A small image autoencoder, trained from scratch.
Model: 32-pixel images, encoder arch preact_resnet, encoder depths [2, 2, 2, 2], decoder norm batchnorm, decoder activation gelu.
Data: 42238 training examples, 147.9 epochs.
Rows from block 7 of the encoder, named by matrix and row number. Rows with one number belong to one channel. Each number is 500 + 50 x the weight over its row's rms, rounded and kept within 0 to 999. All counts start at 0. Numbers have three digits each. After the name is the row's rms in percent of the matrix's.
# convs0: first 3x3 conv (encoder.blocks.7.convs.0.weight, 384x384x3x3), inputs 357-363, a 3x3 kernel for each
# convs1: second 3x3 conv (encoder.blocks.7.convs.1.weight, 384x384x3x3, transposed), outputs 357-363, a 3x3 kernel for each
convs0.216 099:500571520427573520423531412446457554438484517481462567457485542463543504479536517565486445405470546471520456538510545483564489479489480458457432501462516472470524496376481491484566539440459
convs0.217 103:532463548469488502555554562517518543481410504525555446482513446497465473474551443553461548547425433499528604474540486493510464532551545515546423505427457498491542473450536524542438597569456
convs0.218 097:567476497453562490588493531524450511382538478509388515537534547416583520470447527503441523594547535494583516578509489529497443490451501458568510426531479551533508465448578522400449529500452
convs0.219 097:557511510450553514410560413497516451460452458540500563514460463520483495500501572505539503464454526527606481576551503585550491514458467520422457557481447459574461517576477506504442492527534
convs0.220 106:458478515522563393548603556421475517523482522462510586424571569655534413436485580428440494480498451407480521482515451466503496569468497569581478458507520512391489560459490443482463468544467
convs0.221 101:446496465507579490514420581444558500468500554577545354533577491457493535417571649520473409570449464486512388450477379471499450552548485469403469436558532525458480515462461518446628420446515
convs0.222 091:443505426539584515571461538501565427487492573460548495539484551600459440422521462541485382495462552449510474500544512475510450490464482444467454519531526500524569348449592488419486583552499
convs0.223 100:491477413494482527407601500539510479423540588505615570500541439477475470562448533480560397505542560570460427512471534475469529562600474442484451556444480508599638430499503540488570504530395
convs0.224 097:507552461511532445482495521457423454497479451500511469453435431449559443514504482522499529549527497543364552471433484557519377391444471467492621499431438463501489515440531515475518495508563
convs0.225 098:501565548492559457483471484527423413553571460515439530552424544429541463495379522484452584531483501438464472464512519535519477497516575502545451523520497464484474540485480467478532429538476
convs0.226 094:513480528455496511486412464498577442544526487475419527468530501520610561480543408572496475483586580477465532492529522442445520464452483572497468526526497510478538373514463438461359536462499
convs0.227 094:449530471474585458614431498491646476469487489404493553454482460425536508384479494453525537544418516483506456447454485531450570451415404514497571505499468551549579489530525608463548557470401
convs0.228 102:527565420416602493529467500480534479437501472393546504562524466520550631409508434461448546478490345544510420556496515543504559478518444512512446511592438477528515574478423488458517529453491
convs0.229 106:459496527401454480541526460442540537469476502519500535488513452492560496513523501557473534457578409491437498471569441530512567493452579526531451498501481425508477545417475494505425492529400
convs0.230 106:441415447422421561543551538507463495381505475445370538571394584565498343430464548506484425523529479508528493532563514485511424517492415510473586464428499464430506460552550473549455488559542
convs0.231 098:558348467463550476498437453512556414516451497571449475487614587569405474482557563477518512528462487549443540505446511533526487514535468518456376468511539396581582521493515497510536475426563
convs0.232 096:572456537586479450466465496500485538460527388557420530472480437562486416503539484501505429513543509513466501494514487523483525545576500483500440506432486440547475451519482503513434425438554
convs0.233 091:481533440481493382479503364458524519509432503540418488500502587455535513519524475444481471535475419544523530435448477467542448525544429539419473505485443573564501584541554530506502481515390
convs0.234 091:581500586474619560508530441499473504387538481525540483460539542459500456531491530505560483426525436499536489421465479556513462437550570489538447560533364528420421433524476457431458474552418
convs0.235 102:474491529463464486617515439397473521456421471481561451523423546505558488493514455518474528511478439617558480517487500574482543498529459468469421468494574415483473437450553490490517446519532
convs0.236 100:498522464496500515613530516399496465416439447546608456566531469499544498544450586475475505639527566472474451525494512540526474399413479541551534470546428492644588458358549548498434491461485
convs0.237 099:466620572517487512432564582482529431469513456537532504547427427476440507495512463480494557442446518475586404546552609652492392436449499474466532538394496457388502530458624512499468498487447
convs0.238 106:529599493590527484482489477510473485605441471600459489568512465516478533550484484464545502514533536410513385595541542565521585508516567533517476564550465484495497490460570527471528465485426
convs0.239 098:541469426473559491542554465441594485576522508535397511521600573499521549481464471461530433544538471520455406558531534493547606560538467486548497520626466499493487443557459395503507461438502
convs0.240 102:595557457551520548419500355482586523405486508551423439530337434407485509458493489510471450477622498450506512543451421509456485491500500489455478543629501441506471519534367428545498549573520
convs0.241 095:592451423509492533499545497504520531450510575652577455491612544483512486516469520499462556564521493512571511466496488546513544501493443506523526498570529558506496506457444487512452532494596
convs0.242 094:509530455488535455518510522546540496520497442568500432539587491484557581536555536510561483552497535561477539462470431418481510533526503477488417493516544450614479548482516455531487514551398
convs0.243 097:529592496434625459514527586489478469446578505474414527569567657513550540470455508503534526406445448465403451467563490529456582530418485470522461515487549433544532516480581448532524472488513
convs0.244 094:420508578536472501576452484411459543511549498455444512612444437465459486477574443482477519478497558362498576493559527457501500490441447534565525459340526530322472452555507507407568521507447
convs0.245 097:472520491540524482530432436403395474521529447487487437511507502528462492492472428452483473495493510542509500482493512514537532512406483492431456518449499518464535571564514579577468405501532
convs0.246 094:531496483547500497569488490490427514501537449543487503433554621544416441612466486581469512470608425461458539483479512475468483460557455533501568471556564551533531507408553503568421546449526
convs0.247 087:438416463409459480465440491473492457547499537492580548499427456458525596546492417486553477477495471445466473544436443479488464547448483488539468520542518405475419517557508532497519557434568
convs0.248 098:507496520584485518557536490483496476563543493578597498426546497510464547504522580499436440567496570526606499408471474611479496424504462483505426442539647508551595514450534526467575558486511
convs0.249 103:511525476548435493519465555443418503528548465468468424533571482497525396456481580591467449501490499526492551465466509457521562431524548435472469439473534506507465549514574454397455484466515
convs0.250 107:482604447437481445459549394502436408538562403437489550504602500593614560476526514497537540531530534484525514603547496475510473457435511516521401522437523430549540554521481597485520477414506
convs0.251 089:475443457517515527543528486488548509532498506523502520522502480498501478452518550547579501484453528409479430445575479458524537481422678500395536600537587543576469562482519540513431500506547
convs0.252 104:490460450521491524528477404508536592553454481469521460463483497596532532502593496502501495496517459558531514532588639511525425499499538557555426552519485599490574506453475506442461496466507
convs0.253 104:549501480494545511517481535503530554478422479527555519444531533498638556513519471477564527569445526575419486480461473540428432464537538524481563425445504486536479515461409506423450470590535
convs0.254 100:573475478549496509509465572334523501463506488509447583464573521532516462471557505518549588438473523496516558519541547554487564529517422490553511451522579601558509407491481432520429497438528
convs0.255 105:566468450491542558543520510568472492395442453543486416406574603435361538479471509541475483476481496493389484452553465505497611457472483538493501477475453549484339469513428433526572457506372
convs0.256 104:499603518503475509510529506478483518530385520509538527555529416574432563504513527504488463507457424474411452472561551447493547546457468572608636526513479491509506480445446458537371484446445
convs0.257 099:443525553414598509366533430510562539538492599509469487496496516524417520484396472489499442473504472519397456512456465423625548472439573436507495546441517452455572442483476586488502513548533
convs0.258 101:529503473495454577481453478558441537517623362490523381393393559515590416467555471422545525482461509500501455410537536495442491518560495450521502472503430417533462581582494474512518565469512
convs0.259 097:557426567568538433544492520413509659550545524583323500415450543513555481464436457528527459494526476516404548579488477514459543559543575452427536442520546551563538501491480565531446551492538
convs0.260 102:458475489566458419491443518455522572540570433531471418440634458482542520534479485492462524490481503551528548465498526476488462564530523488496478517530567586555521592497506574567441386600492
convs0.261 103:563493462494564477569574507432551523513466507510505558513485532548422540470537500497544469453438462508570461534556566460436548460536430458467435557455536457486503518512463406467545461456485
convs0.262 102:509514515560463421421519486451501471564425451460490443465470448527490433486517436629378538493444466514521568478544613548471478495535551514431481472482474585552531530481447571526525435481456
convs1.216 100:412589569464410541548508506494481465557512512453468496570598550503548455575436495600494458529457567446517482541523476559574487430524486483524502549610504501438475505592477515473475660490458
convs1.217 103:495561521454449414522530488428509512516530504491567492517519541498495497403452501587478520434511491529529479495515454470545434517509417485515477494451580470518643570527518564521469478566463
convs1.218 100:491518572441411473583459486583437569469593481520486537521487491529488578585485492467525474422452493464561553542568530478545547410576521521468485524556502458424475465516551465585466526494533
convs1.219 096:473455548461495582466457525479528555523613476524500472471468476514456482419507480529501478439572558458441481507410468486535565428480446495428542485559541488476521490430522595512521570494497
convs1.220 097:456451532438530530360560411452445497547459416449555382423581543485532561542505508506511466417465447496462443473481428544464562489517546484530497462455408483463484493501537507439559541497467
convs1.221 101:454387462485527515498465491422448504495460460533531485497502462488462502540499466442453549425493508436523520513636569636584486539425472516529447486506541539567509437464490470570499561513633
convs1.222 104:417500490517453507512496402483486548518425453587394491642495442470515416500541420440537456523393509512379586486563499492522536489506627480533462548489482438441540512478571435403618455434476
convs1.223 094:452412538483552481500612497488440471520509417638498482523478512507577561562487408506571477519563530519558507524489451545534525467515461540408497504512560524472476541484395533605518440542531
convs1.224 097:501613534401451519560443540505584468501517556513538415461496528485486522473505477638582517593561320509497592564463455455512565466565541452453514593476434467546522528441427483547520492573491
convs1.225 102:474525533457412489568501499502479531493583511485570509489515486524572496439572476559484559552512545439537564526441595440577540565516491498524568495492600502612465488570572598470466486542530
convs1.226 096:591476551438570495542530505562549500562487484574471589526500515431487543504505538524526463525501496442468486454466475490496577560476470514520532435467497466478534452450509559482476509430485
convs1.227 098:605578433490562466537518531374408576466511554572469509544500515509528471458494544492451429512656559579592506566510506466533430489523509521570486509501523501570465550432459567573603553475526
convs1.228 100:491442423438550486568500452511526489510411483487473490501456475507449542400498485467527538549558415479487536459552563492529468413465438525485528518458508417588495431474533508404408541533372
convs1.229 102:485488531528544509623534508543491417490507453430506504464524512517500532502559487472511507597387570466567451606454496545605487521364557527525501451459494503533509500523510458481491469575432
convs1.230 103:468559475393487522457462481516521521501520463515556478553480549436549477510492441500430530465494582472413534493512508577482589581483547462493490535498533520531466502518489595541459526554517
convs1.231 096:506451435531455506537446540465525474579510462538469426453508539511531497445410547614465437529526503521566455551411557513434465581630478453521532519549572554588499503465429484398562526475567
convs1.232 104:483467588421532626580413523504500496543494473483521606527416473542459496481480553459490461396429500505505477492546517467603466480529521367434514515518450525489472533528494464548490497506452
convs1.233 100:472451463525508406500488489418484628561485498426495463443519459446531577496500447498412496587503377396573523638451474509485576530455558576529485475443481513483446479512450652492449434451600
convs1.234 096:524427495475546404560520520525435427416496454564535478483493546503495505503535466522550501477614580460533594411505438568471547457508559468532456533426469547441429531566494413525435506544499
convs1.235 101:445499490488525449488544380484568440442502509506590502502486488419535536484471528528531511562456560482588462431518504530444450472542469608464437511558545522500482453532480458483530502401437
convs1.236 096:511546470438444576567607465545481543563550491500521465541501474488433542465500484476461557452549499490500391491474553617352452569434431521517570650555477474514537516643570476513445509518510
convs1.237 097:480458410537509447496414496519510518543517448534410554538529487540515532506453523516411477441524462524515576485570513595521548471558441463549457455467513488562515503344499414512485506535570
convs1.238 100:539572458481483544504456468583504390518455512418421422528475506462525538539534511541519450479484537492439498645514508451478606505429505498491511548489488494475478543504505526492526466456557
convs1.239 099:506548497501358568506423399490521589459504494523587477554445474453480442443459488484499568465376490524490472522495529534523572414512594489483532519460434526439436475452542534588458513502566
convs1.240 101:442432453460429448473559461537550557437491570424505577487537508489497518443491487468478432536512381504571468492413616541466426525552459582533523473441512480511539467507478609478413471457405
convs1.241 098:431495426482451487517443547496593467538519522528516561549501490495576488507506487454406559424554449466598524547387347475455530473494441550432509529446484437554498579488510449493497536582467
convs1.242 097:447363494444431525443517545550457564546427544474468491470501506515470557522550456512576407506510535540520483459349431463556468584545438473441463381489591398500411515527554500507449595465471
convs1.243 102:564392466528483527490435493506558584498535520552542519492473497506465489450548524565470507418573573528555446449612497545412536486442509560585540493634474468471571510510435487532556534608571
convs1.244 102:523435558503533489500522522508450503479597461411533452424515476504478448576603459388616470490577582588459540474439473450484513554481400491611508515461553540516624455519480449601513423554543
convs1.245 099:483485611444560566434538540420472541466439576461504459473495535551506487458565484514462504504476506398468553457478555446444502480494449553417394572473494573522578472439575402483385474478433
convs1.246 099:505495430436452534594531609451479518440477494463425520536472473507461475459463527457515530476523546452479541467464579568615477504490552557461477431599425537504469519558524491552444432481507
convs1.247 105:523576498457474576530485495491588421548529469442524456472468506487530562546457449522538532494513487554461481445529523433518483410542537554461482481467490538541459533620502498496495510502471
convs1.248 100:431423525552534568550530495518486475494520494545519465442474487513514535560506552427393468551597553638440452558519481560552503481494442412462490479458420460526522488432486478498486447530468
convs1.249 101:410504508441539456530585452473551536516588574414545521513454445496459516477452480492482491530536371438494514523571532505424514553493487479445538464527459479529510489476458499480461513466574
convs1.250 098:534441653524421492562480532451454448562509435453447457479512546497506565555427629402635391567553491453457590558456682510528449405566503523573530604584519462628442496443562508501431454603416
convs1.251 095:458554527559456601471484583425574458487545493478506524498474569559512550490576495453452506417569575497450502444494520528538456515472513512466479511495464482508482452529415462462460421592441
convs1.252 099:456466452632594527553467478587405509521575504487541435535556542571529536516483498384563468509566611413445469442463465494392445470475386522526495568530498466437498536520513512445576503520494
convs1.253 100:520528419537412515617506528471467535452470497518427425545512479469421476463492511454553502485578543443428524498413443451463508446496397524455483391518480509461461464465590385547476451512623
convs1.254 098:450661542454448500451567495528501532550521422464551499484547494448513580497488469401473547510629422466481549491570489438457452529474526487506420516409558506552479513575542441502481493367504
convs1.255 095:481580544460494465460508427471567508502576473465494477416445515466526468475570555505539470442496442532437623505423438535516479525508585460478487459535523510468548467530542427491558613493445
convs1.256 104:537536443496527493469550537473609458450587444526510605474464505488504456539545521520395515609412607480473459477395445618535610482505514456428503414460528497449473466481432593497433614526533
convs1.257 100:490459524410503509510501551496444531514457515535447493549409570478533527558615535444461490452593376449443547530533521505434497574389455545499540488514488470500468503402531459496463446566546
convs1.258 098:536525526484508520511533534506497563483479431459478503446550498532502501481525546534447619478534539517470455522668530537467451551459550496429598580454505520490544562561459492521488536470506
convs1.259 099:434565441576505514584472385478589483490400534473468486525563491513492461446466535561581345434474424407446438489498440573551475462449468447480506548463457477464541541461495541503587527526516
convs1.260 106:517457526480525517478630499483590506484571521520442513438449450564523493474481554488508468475447519514539481429492432528553422602454493467424471577476480460525537566544538509503501578481561
convs1.261 099:586453544617545437490527474505505486457463557436577589545409503535485504545500487483492461583519475477589633567440436510446462569527462538497431536546532559442546554507507478623488490551519
convs1.262 098:546479521431496531484509423480565454492510579541444518525527511549500473528476522456582548577530601502569454506544568534520474365474479535461592545570497514423518561507463479515560543498523