From a checkpoint of a small image autoencoder: 7.18M parameters, 32-pixel images.
Rows from block 2 of the decoder, named by matrix and row number. Rows with one number belong to one channel. Each number is 128 + 32 x the weight over its row's rms, rounded and kept within 0 to 255. All counts start at 0. Numbers have three digits each. After the name is the row's rms in percent of the matrix's.
# convs0: first 3x3 conv (decoder.mid.2.convs.0.weight, 128x128x3x3), inputs 40-47, a 3x3 kernel for each
# convs1: second 3x3 conv (decoder.mid.2.convs.1.weight, 128x128x3x3, transposed), outputs 40-47, a 3x3 kernel for each
convs0.76 107:079154037107138138205093146123105132135180093142179142063099135124131140092070136089076213114150153141114076147072100111121108109091115086159103130105113098037125152144128129132184166122169147124156061195103138113125
convs1.76 104:174129103152147129184057054107121048117084150134134147106117132111134119137153143192173149134087086181104096110091137140129155148157179112162128125124170195136123189127092118117159099125132139136147112144106040146140
convs0.77 100:161152047179049119101125161127071156142079113098158120095134125142153130139161097093169117154152145167107124083142143145151143101103165139096132131122071098151146082174147101166123093108112116174200188177150141085122
convs1.77 103:148155154131151211143083106098113137160170120163133066136137172108112090154135165094139127104163155144139078068107124086143083114116175126107133112094126139166219160081129093178154106142159190121189152087112117105118
convs0.78 100:133114097120091122120129143154062126118074119140186121125083122120111122175159141125072082102098129070104203098055168090134095196109100147140141172182110101097162114128099096189104078116103139133157089120164103142179
convs1.78 100:136107097127147135176124144115168119097183109126116115082116171136164103164171058133122100115175148155143125200088124136078061161081097105090126148169139105098099174070103116032143117165143117141096125160100115129105
convs0.79 099:132134145166089086173083139074143122136113151132145073133109116057121200139084135053101146107049135195100053147100120118085183159159114138135087171145146083109132149119139165165061137132181170204135086098149174140101
convs1.79 104:122093146099129115120115134153102045131148097123097131160133193131184174130151097129111100152165155113111143165127108138119109128150138087132137152097147101090117147195092135122146125105163149087120159111166153107128
convs0.80 087:057140096149089147154134130102116108111120175121105175157181176136165120114128113109116174037129108168159139134116142176138135085117148119054166087119139095150147131150133114173114112151155100166109148117092172183123
convs1.80 101:144117087122150055133099109120148134123097139098159134129145198138086173104087129086108107190096126139112140124072133098096101088125117109171125129150142168128084136093096160108134134112187097127090097130097143075148
convs0.81 095:132178140174212159174120115114093128095097143141139090136117116103130153139172193196112100170181105121148148119130101099136178107131185138168107120162132146155060136132114166093107159054087117083092067104080132139111
convs1.81 095:148166132178151125114103133104179077124127136127073142106136108091115089123087163140144114150108122139114118117146145104186061111132133138144165140116084129059185096145126127193119108101025154120151164104139092150183
convs0.82 104:136127139073154120136129167104114081083065140091100140083161129109099092107093104152162065142188135056091088207128112123151057133129140091157170123181167128152154094144117115114134089155135109140175080159159132101132
convs1.82 096:096139129125067082098129124150134132105184141171134159093114110092094105143129154153177161094125126106114143071128113151106137120150140132085096139133128146147162055074161087138070159124147151147061098132151170147077
convs0.83 103:162144146080126128109133090182124127091098140131102188113096126119160134143159194126184161140149188077181124091127128196122167115158123137113119097177139096140124118081082124194157107151094148159111137143146152154104
convs1.83 098:117122143136140177129095125125142120071104098093090124057111120133088158137131173140093114093174112132048108149128142136155164154112104094086124153049176159068094116098062155110108131169119090130088100145147093134136
convs0.84 102:126124115158152193140058084067179132183116083109120135111151066194130140092114125119154148210095138138151176127116101114092127142154116157141153170128082112143102086138137143129157166065090071073211132153164133146084
convs1.84 098:166203107146106115118144120125158163122122084111094157068144120106154135152128140159080143188113154103094139100098168102088086142140126141159119226129124161111131130191142160154134235119172139164163117123148078149126
convs0.85 100:187175105127018138146174172129134122153112077100116084155135093145071146114179151103076111140124221163140124160166161095098097121084176084109135112154134136146120161151135147122188106057101124113108202086115136142148
convs1.85 098:178119136129175128049148164159154120224125095123170092131098135121093180164123138173073171106077138132101125120149089118111116162124136113159150115116157138133136161117159113124135144132171142141120135171122153165099
convs0.86 104:082147154112146161039134123116112112158082130039108112134100075117155064151097170157102147133079133135073105073148068074137144116176091107154131113117163155111113107168140063095116124156055135160151113164132132172100
convs1.86 095:134134164135150137112104119092108104184134097126151165115149116199107163139146148139124176189126163114126157143084172115111097161094137107108055093117137119153172058148179060094110126083154087185117047105125079121093
convs0.87 101:125168122104122148144139113118124140121173107144160118128105091121124139077089118166221198136175113134174147099122128138134180168101144206131112063145134147158129170063093039105134188148138051134075132132145216109110
convs1.87 098:193166100111132096196090136154154130131116123131104184127167139113181160126165111188098134122093157114142165112148091056104115132158142158098131120167163123119117163053133178063136150126118143069132105069120177100133
convs0.88 099:064124122128111090175159115103122110134179169089146134139165156060103146155152135144118146075125165184129155128180135176157117123071121169172109115065069139168068143180137074221128134095172152153122140108126175111064
convs1.88 104:123114139115123067171165143101159154119134100127116110122099168124137130087129152117168082094112124112119162109179148099098105102153137118156090102161137142106154094168099097130159140139153128131083124090099092102086
convs0.89 087:221138115149114194166165100171089157131134131138111159074189108158139054046112105084122158108076172086120125090120140137112141109104146087122154096143153108160141076137115167116148130142128129089157080134126117124119
convs1.89 098:105135123132091086108077155097051058126089134091150173129102073129106155135093066129122170130136147087124172068097160137115129107084090167132130129100120111200181126090143113135076131082138107135172105118155171173127
convs0.90 101:120121162146124123134148105108171127147143092079094140176102156110118124109156179101145097132151193142188126157107116128107114097164106157141152108080141152115140171159129202132150151079124129194106112138081112126082
convs1.90 103:132119134155086125096154183083129124135129107089101136127180106109121114148148115105061120106084109169163159128159110105146096091132110151141149135089117084084118113144139064086178158139109138101091134197060147147138
convs0.91 093:134118096107172171156071161143142143123146147073127157113093182102137102113117114122114121175079074027128103152136161092129146111092132077147110173103130094133122099075120126139171117193111123094102159137135124174145
convs1.91 097:140125138126123139161136090155121139119123092107112094155161153175134131154146077149171157155125148135205169149116111116153126152091107163087116095150073115139140134144143133138165096115077114128133135113155140110146
convs0.92 097:167154135142187142153084150107140101117138115188149103108106181157124187097131065066123181090150114151154074153125076172176173067132196126204083171128139175104076067087107123144137134117140102116149106117110107144120
convs1.92 097:123178115153150067143152062081072127186130104221121113167101140075102122100094128117200161115154122087129083111156181080136080123160137155136098175100096138101148132104143054161159082182106170112170119155087132096113
convs0.93 102:126148098167103130112114164156127113073113086122161088157152132146113112107179110158112113191124077121085097154151135157183152130137117128106084143110148141092133101073141107085077093042137129129134117066140124135111
convs1.93 097:141166119111141122122128165171061155146141118111106127153120158141125168122104152149148177167103153143120116118156089151061167132122096076124066099142138150165058109199101116113170143153133151125139174132114136157136
convs0.94 104:107109139076169144077128068193115130086149104092066142125103126123111111171162080171169159118129167166123182141101155128163153085109112116103149106084112121142103133166153077116131158170126136100180121109130147161073
convs1.94 104:154154170147112078159173138162139147141090164157179139125087082130139128120125172129126165155186144086133118098150187128091155127078140134181163171114123141098091101138165128187144134107088135137134169157130148173077
convs0.95 106:138144184090093189117090142148130076153097147111117076119104147141039120157099095106110109140147178186102083118118168150136110155119115097155143110154152129158144121133152085164113108221140098155117165170092089138201
convs1.95 109:101089132133120154126117056142192116073096096175088095175138090090083143053125227115113093075161150159143148152125138133184149174135109140101102152122115132138134130078148168078197050145075196156098148118100130118154
convs0.96 105:087122052110137143109092117153086083127139131103141090123185109119137106098082124153142123131106183119139150163153138138116181122145157136145114147160131136118108141108152112177215097177140136183124167143148130123141
convs1.96 099:124107154115092172129150142108095164107147151160128082179152141207138125137122171112126089114143195110150115143126087113161137110091080129167095131104141091146121106155131068159151164116128103102131111145172087129120
convs0.97 102:169175129035146055098163141092123136117148071094143131118194101157131104108055148135148113109127183128176188076153034123103156161181109104164156174127129162162131132168092089077163118141140129099098090128176138080101
convs1.97 098:092115122146074090086132136115176181160124178125159156130160102225182123137118127145101102113110147140098136210109128090163158177138131214145108082106092073094182153128095130165078176166096102152122096128117148124132
convs0.98 088:125074075193137174180136083111152148082084133115148150131154134150090148133138127095112141097179177142098126138132074136124108108142120118120127155215151194127169140093112123225156168156107103176139111127165075125179
convs1.98 099:145123166142155139152099137129136090148102197106113157149098126103132091143147130126143082137153072101146100106134042119137122089118188098080166166088092102117100125142135108185098160126114109113147147131123095133206
convs0.99 097:159216080158129038166085126126068161146124138098107104061117190076115134114087099202141098167193062119168144150126138168152142128114095110142141120150120087103089148163183073167136156146117077085183154152092092126181
convs1.99 102:114160083125150121084155183098151135172113158102116099141153159106135149185119176090125105185129158125162157118110113089115127116074144102169124105147146163187131123104112093112191046121097127130162191126148169097158
convs0.100 093:115108153095128058134096106082060124175147096136169102130040153107110210111093124131144096084170133127163136107151133097138123060129131170116103126147138158159131118137128115104120102077104142210055063202148067131119
convs1.100 105:118137154111114158107083130108110136115072106147151115132076137124105055156186157136139098126151153128133157135140152128160200124092078179145126146155165097088133115133037182196146139111071090143132191128112143137095
convs0.101 104:193156151064133184132133154185147083109139182125040094129098128165142101130102096121089123166145015139104132087102161130126161142072167140099151160062153073143129107134160112186125132219127185115146106182123152140123
convs1.101 105:096136083116172157055119127150127144099060074134149060118132144164125124131101109143083092114126160118129123061116167135148160129126093130086184102170094126164099104169175097135110069138106165157151152107097088187116
convs0.102 102:127115117192057124144138115102173110108107179181130128147148148095152163092128131198146117178094143130142172135128162127124163077122114140090106074114129093127135077170168107086181078165138070138093120129175068172166
convs1.102 106:124161160212103119147183110128061154110149154077125152168156077122155183174147097107123163155130177121143093117165158135170143141144199120099112142138153181123144107129137116165112059088155132114134144118131134141150
convs0.103 099:195125056130065138096113098050101093109114190144010112171178158160166137115090127082121135171135157114132115177177089084122145124137085153113130148124146122114137222087150133164094191179098143081128144136130109145168
convs1.103 103:149058123117161166142146091102110119092083106125146126156152126133140099047092122121167135146118118107113157064138169106025078211156115202092132134108161145104145180124113083158127070116107166115163175158135137175095
convs0.104 088:093099189107160170069097163146149114147164084156081173144123147077092125255105135149129111108087198128165067128109099138141115119072107126165070161141089136082128159106156158111193129106136100146141127139071129099191
convs1.104 110:104136108104136109062154132186093062120095088040140132115144120103160109202137140123157155137129093147146100083140160093114130105147130131096175116081110163138155192134138116092108086103158077132169100104110136146084
convs0.105 104:146127040155148125095153178101142089176116140146148147098078167123120145151117138188103163135091158097102139038117141099112229169088128085091114116126098111149115101099113131122121140091090131128124157147097161114101
convs1.105 102:066132115114145116122126107135143196065134089143140109084089115075137106121169145131156089136178029108147112136103104057111116069111112122110161076089121112129140158158126088136114100183102109116081103147125095130113
convs0.106 106:110094107100105124092132111105106108107135133122092078176129141104196123169114158137131165139128105160119124123089137144139099093176123119175067178118085165090120210174118110136167139079126141105133161150097059195120
convs1.106 102:138166128121106119122130092142124156175165122173092094098100086108120113137131105154144113139120074069100142140168145101157144109114128091155113168114168161117165092099107088145099172150163150068052121142108134197088
convs0.107 101:155129131161162189079100182147166128095140113135102165165114126126092157099171069046126163047079149187151181156104089142110152106192114098139094083128145090132135076076129109249092083180105150109100091145129105133118
convs1.107 103:093119206109173113151105153178163130146186175125125171144107107101127127096151136146061080168107132152116186078135103141184112135138118122090125147138140130088086123110137094144137170202142125156146099147135136129109
convs0.108 105:200111131151092095110054151111074133098110105054118140121135159157150154115149061070056159178205116117122170129103132126143068095088242098158146156136173089134159145167116177172139176116102147108162054121137118174111
convs1.108 109:130092091190157145126167164174135084160136165152166157171131096089123078059065079120184133126136094150135178109183153138105151134128083101140181134122110139172130221126137134091130143079100134142106127133112131152124
convs0.109 086:102125125151129100091135108142090169151150115099140123158142138091119128132124101160104158173113070148109106161112164169132076122077128125067136145129167108141132132095137194128123142163140171197066076191141086180132
convs1.109 085:131097166136135074133142127151143137168079085159117077094106144147122119109124140148125136118097114138112133152124113102105101135169098135111140055131144083125075121109096128106110104153108124103080086148078139106134
convs0.110 106:123069165085193103180063169070073120162120113120106144101141122200185157088095155156125130088125116190153126110145146128065153116154204151109171120123110135133191138127086096106159147211126146164158130096060078059135
convs1.110 102:136092078144139131127172084125160101115114063122117133116120165155115102095163188154105149184154128104111104145138087115150140065158148132087118151125131107084121148075144103115085115123084138099116121138131131104090
convs0.111 103:215132160108107079078215125110163148148129122101148131124137140121148166128115083216121192118153081116122140119100153109113136104141113104130117163088201145187165140085113113171139168213121131157127069122041068097110
convs1.111 097:133091085169097140140155172100075127165146096141116126136101154169153118132126126115144153167182120086143118099086142166157150065101130107112062099147106117153068131097180144145122118144124109107114116088113089137113
convs0.112 101:147165057133148085119147118077130131131098079157106155116126147117143094109119089124167113109143127174120198081123105147161160105135082141103135147155101100115165078077102088138163109188157175157126088099204124079145
convs1.112 105:133125153136095137154095144136119129158098154091149151173136113155121141205177138123176131163086166194108101120119114153142144124084110153111173112126151077118138114126173146135155134113191147101133102116139092185144
convs0.113 107:172077112180133107143140179136087123161168099090121142121093159101133104104136099196141110068140092132175184149115126084133182134096154107145170142175141159167131118100138130088123165090148086140128130089128216134212
convs1.113 102:133114177151196141160145097112103117104120156126130062124152102170119111159121129112118154231163113122099092137159139096169135116068187120169108145136060110139138136137155127142112202086130083176096149161157135084097
convs0.114 106:144174065063133133120112086162088064126131156135122102083127137152146121139110104089141062118191122093089156199127148132146171170117115090133163124090129127139095111139135100109162129148149157112131098063135089138186
convs1.114 106:111106107077150127109121100217163079115139132116111131107116129181136141138123169107128136131142144127138140143085156089139087076145101092133114079112119174135127184157125097105190161126086093168148136193115143128067
convs0.115 106:069157128150096158142152149147167140074148169105077095132094133123138081124124184151117140136132144118179085177110145108112152146134116144138117071115132161147117141136067131116148092155097115150050150216137119133097
convs1.115 104:118129111107123168072091135102147160166087171118102049123166099071114112115138144103154106112064123111120143107125111119098134147157116138122138152145116129113112126171115138064180128184149163116088188175111195124117
convs0.116 081:074133117119141206169153088162115097088100073203101046175131142178126154153101140124169060134134150114145124185118074128139146118105051148146076140086138125140112144081194130105093075142087119117180123111111077076072
convs1.116 099:120112123133142122105136159128117110147141137112096113149132110159146112159086125086152070132107144083145117020098101118119123200123131096130144131157118103134131133125124074140122066124128124157105168124157177154166
convs0.117 101:080128158165148099190157131154154125135057098110099028148172145092187086131071141132101089135128132137138114151153088152159164143164089159081156178112128117105137151158210115119127149081034140137077137140176095104118
convs1.117 099:120097112137162127090139137167123154168112039133140100095122193030086123148082070091114119103170139146092110148130182156095143153132156164137172097098066116087106110132122103181170068094115102101152109145081115153101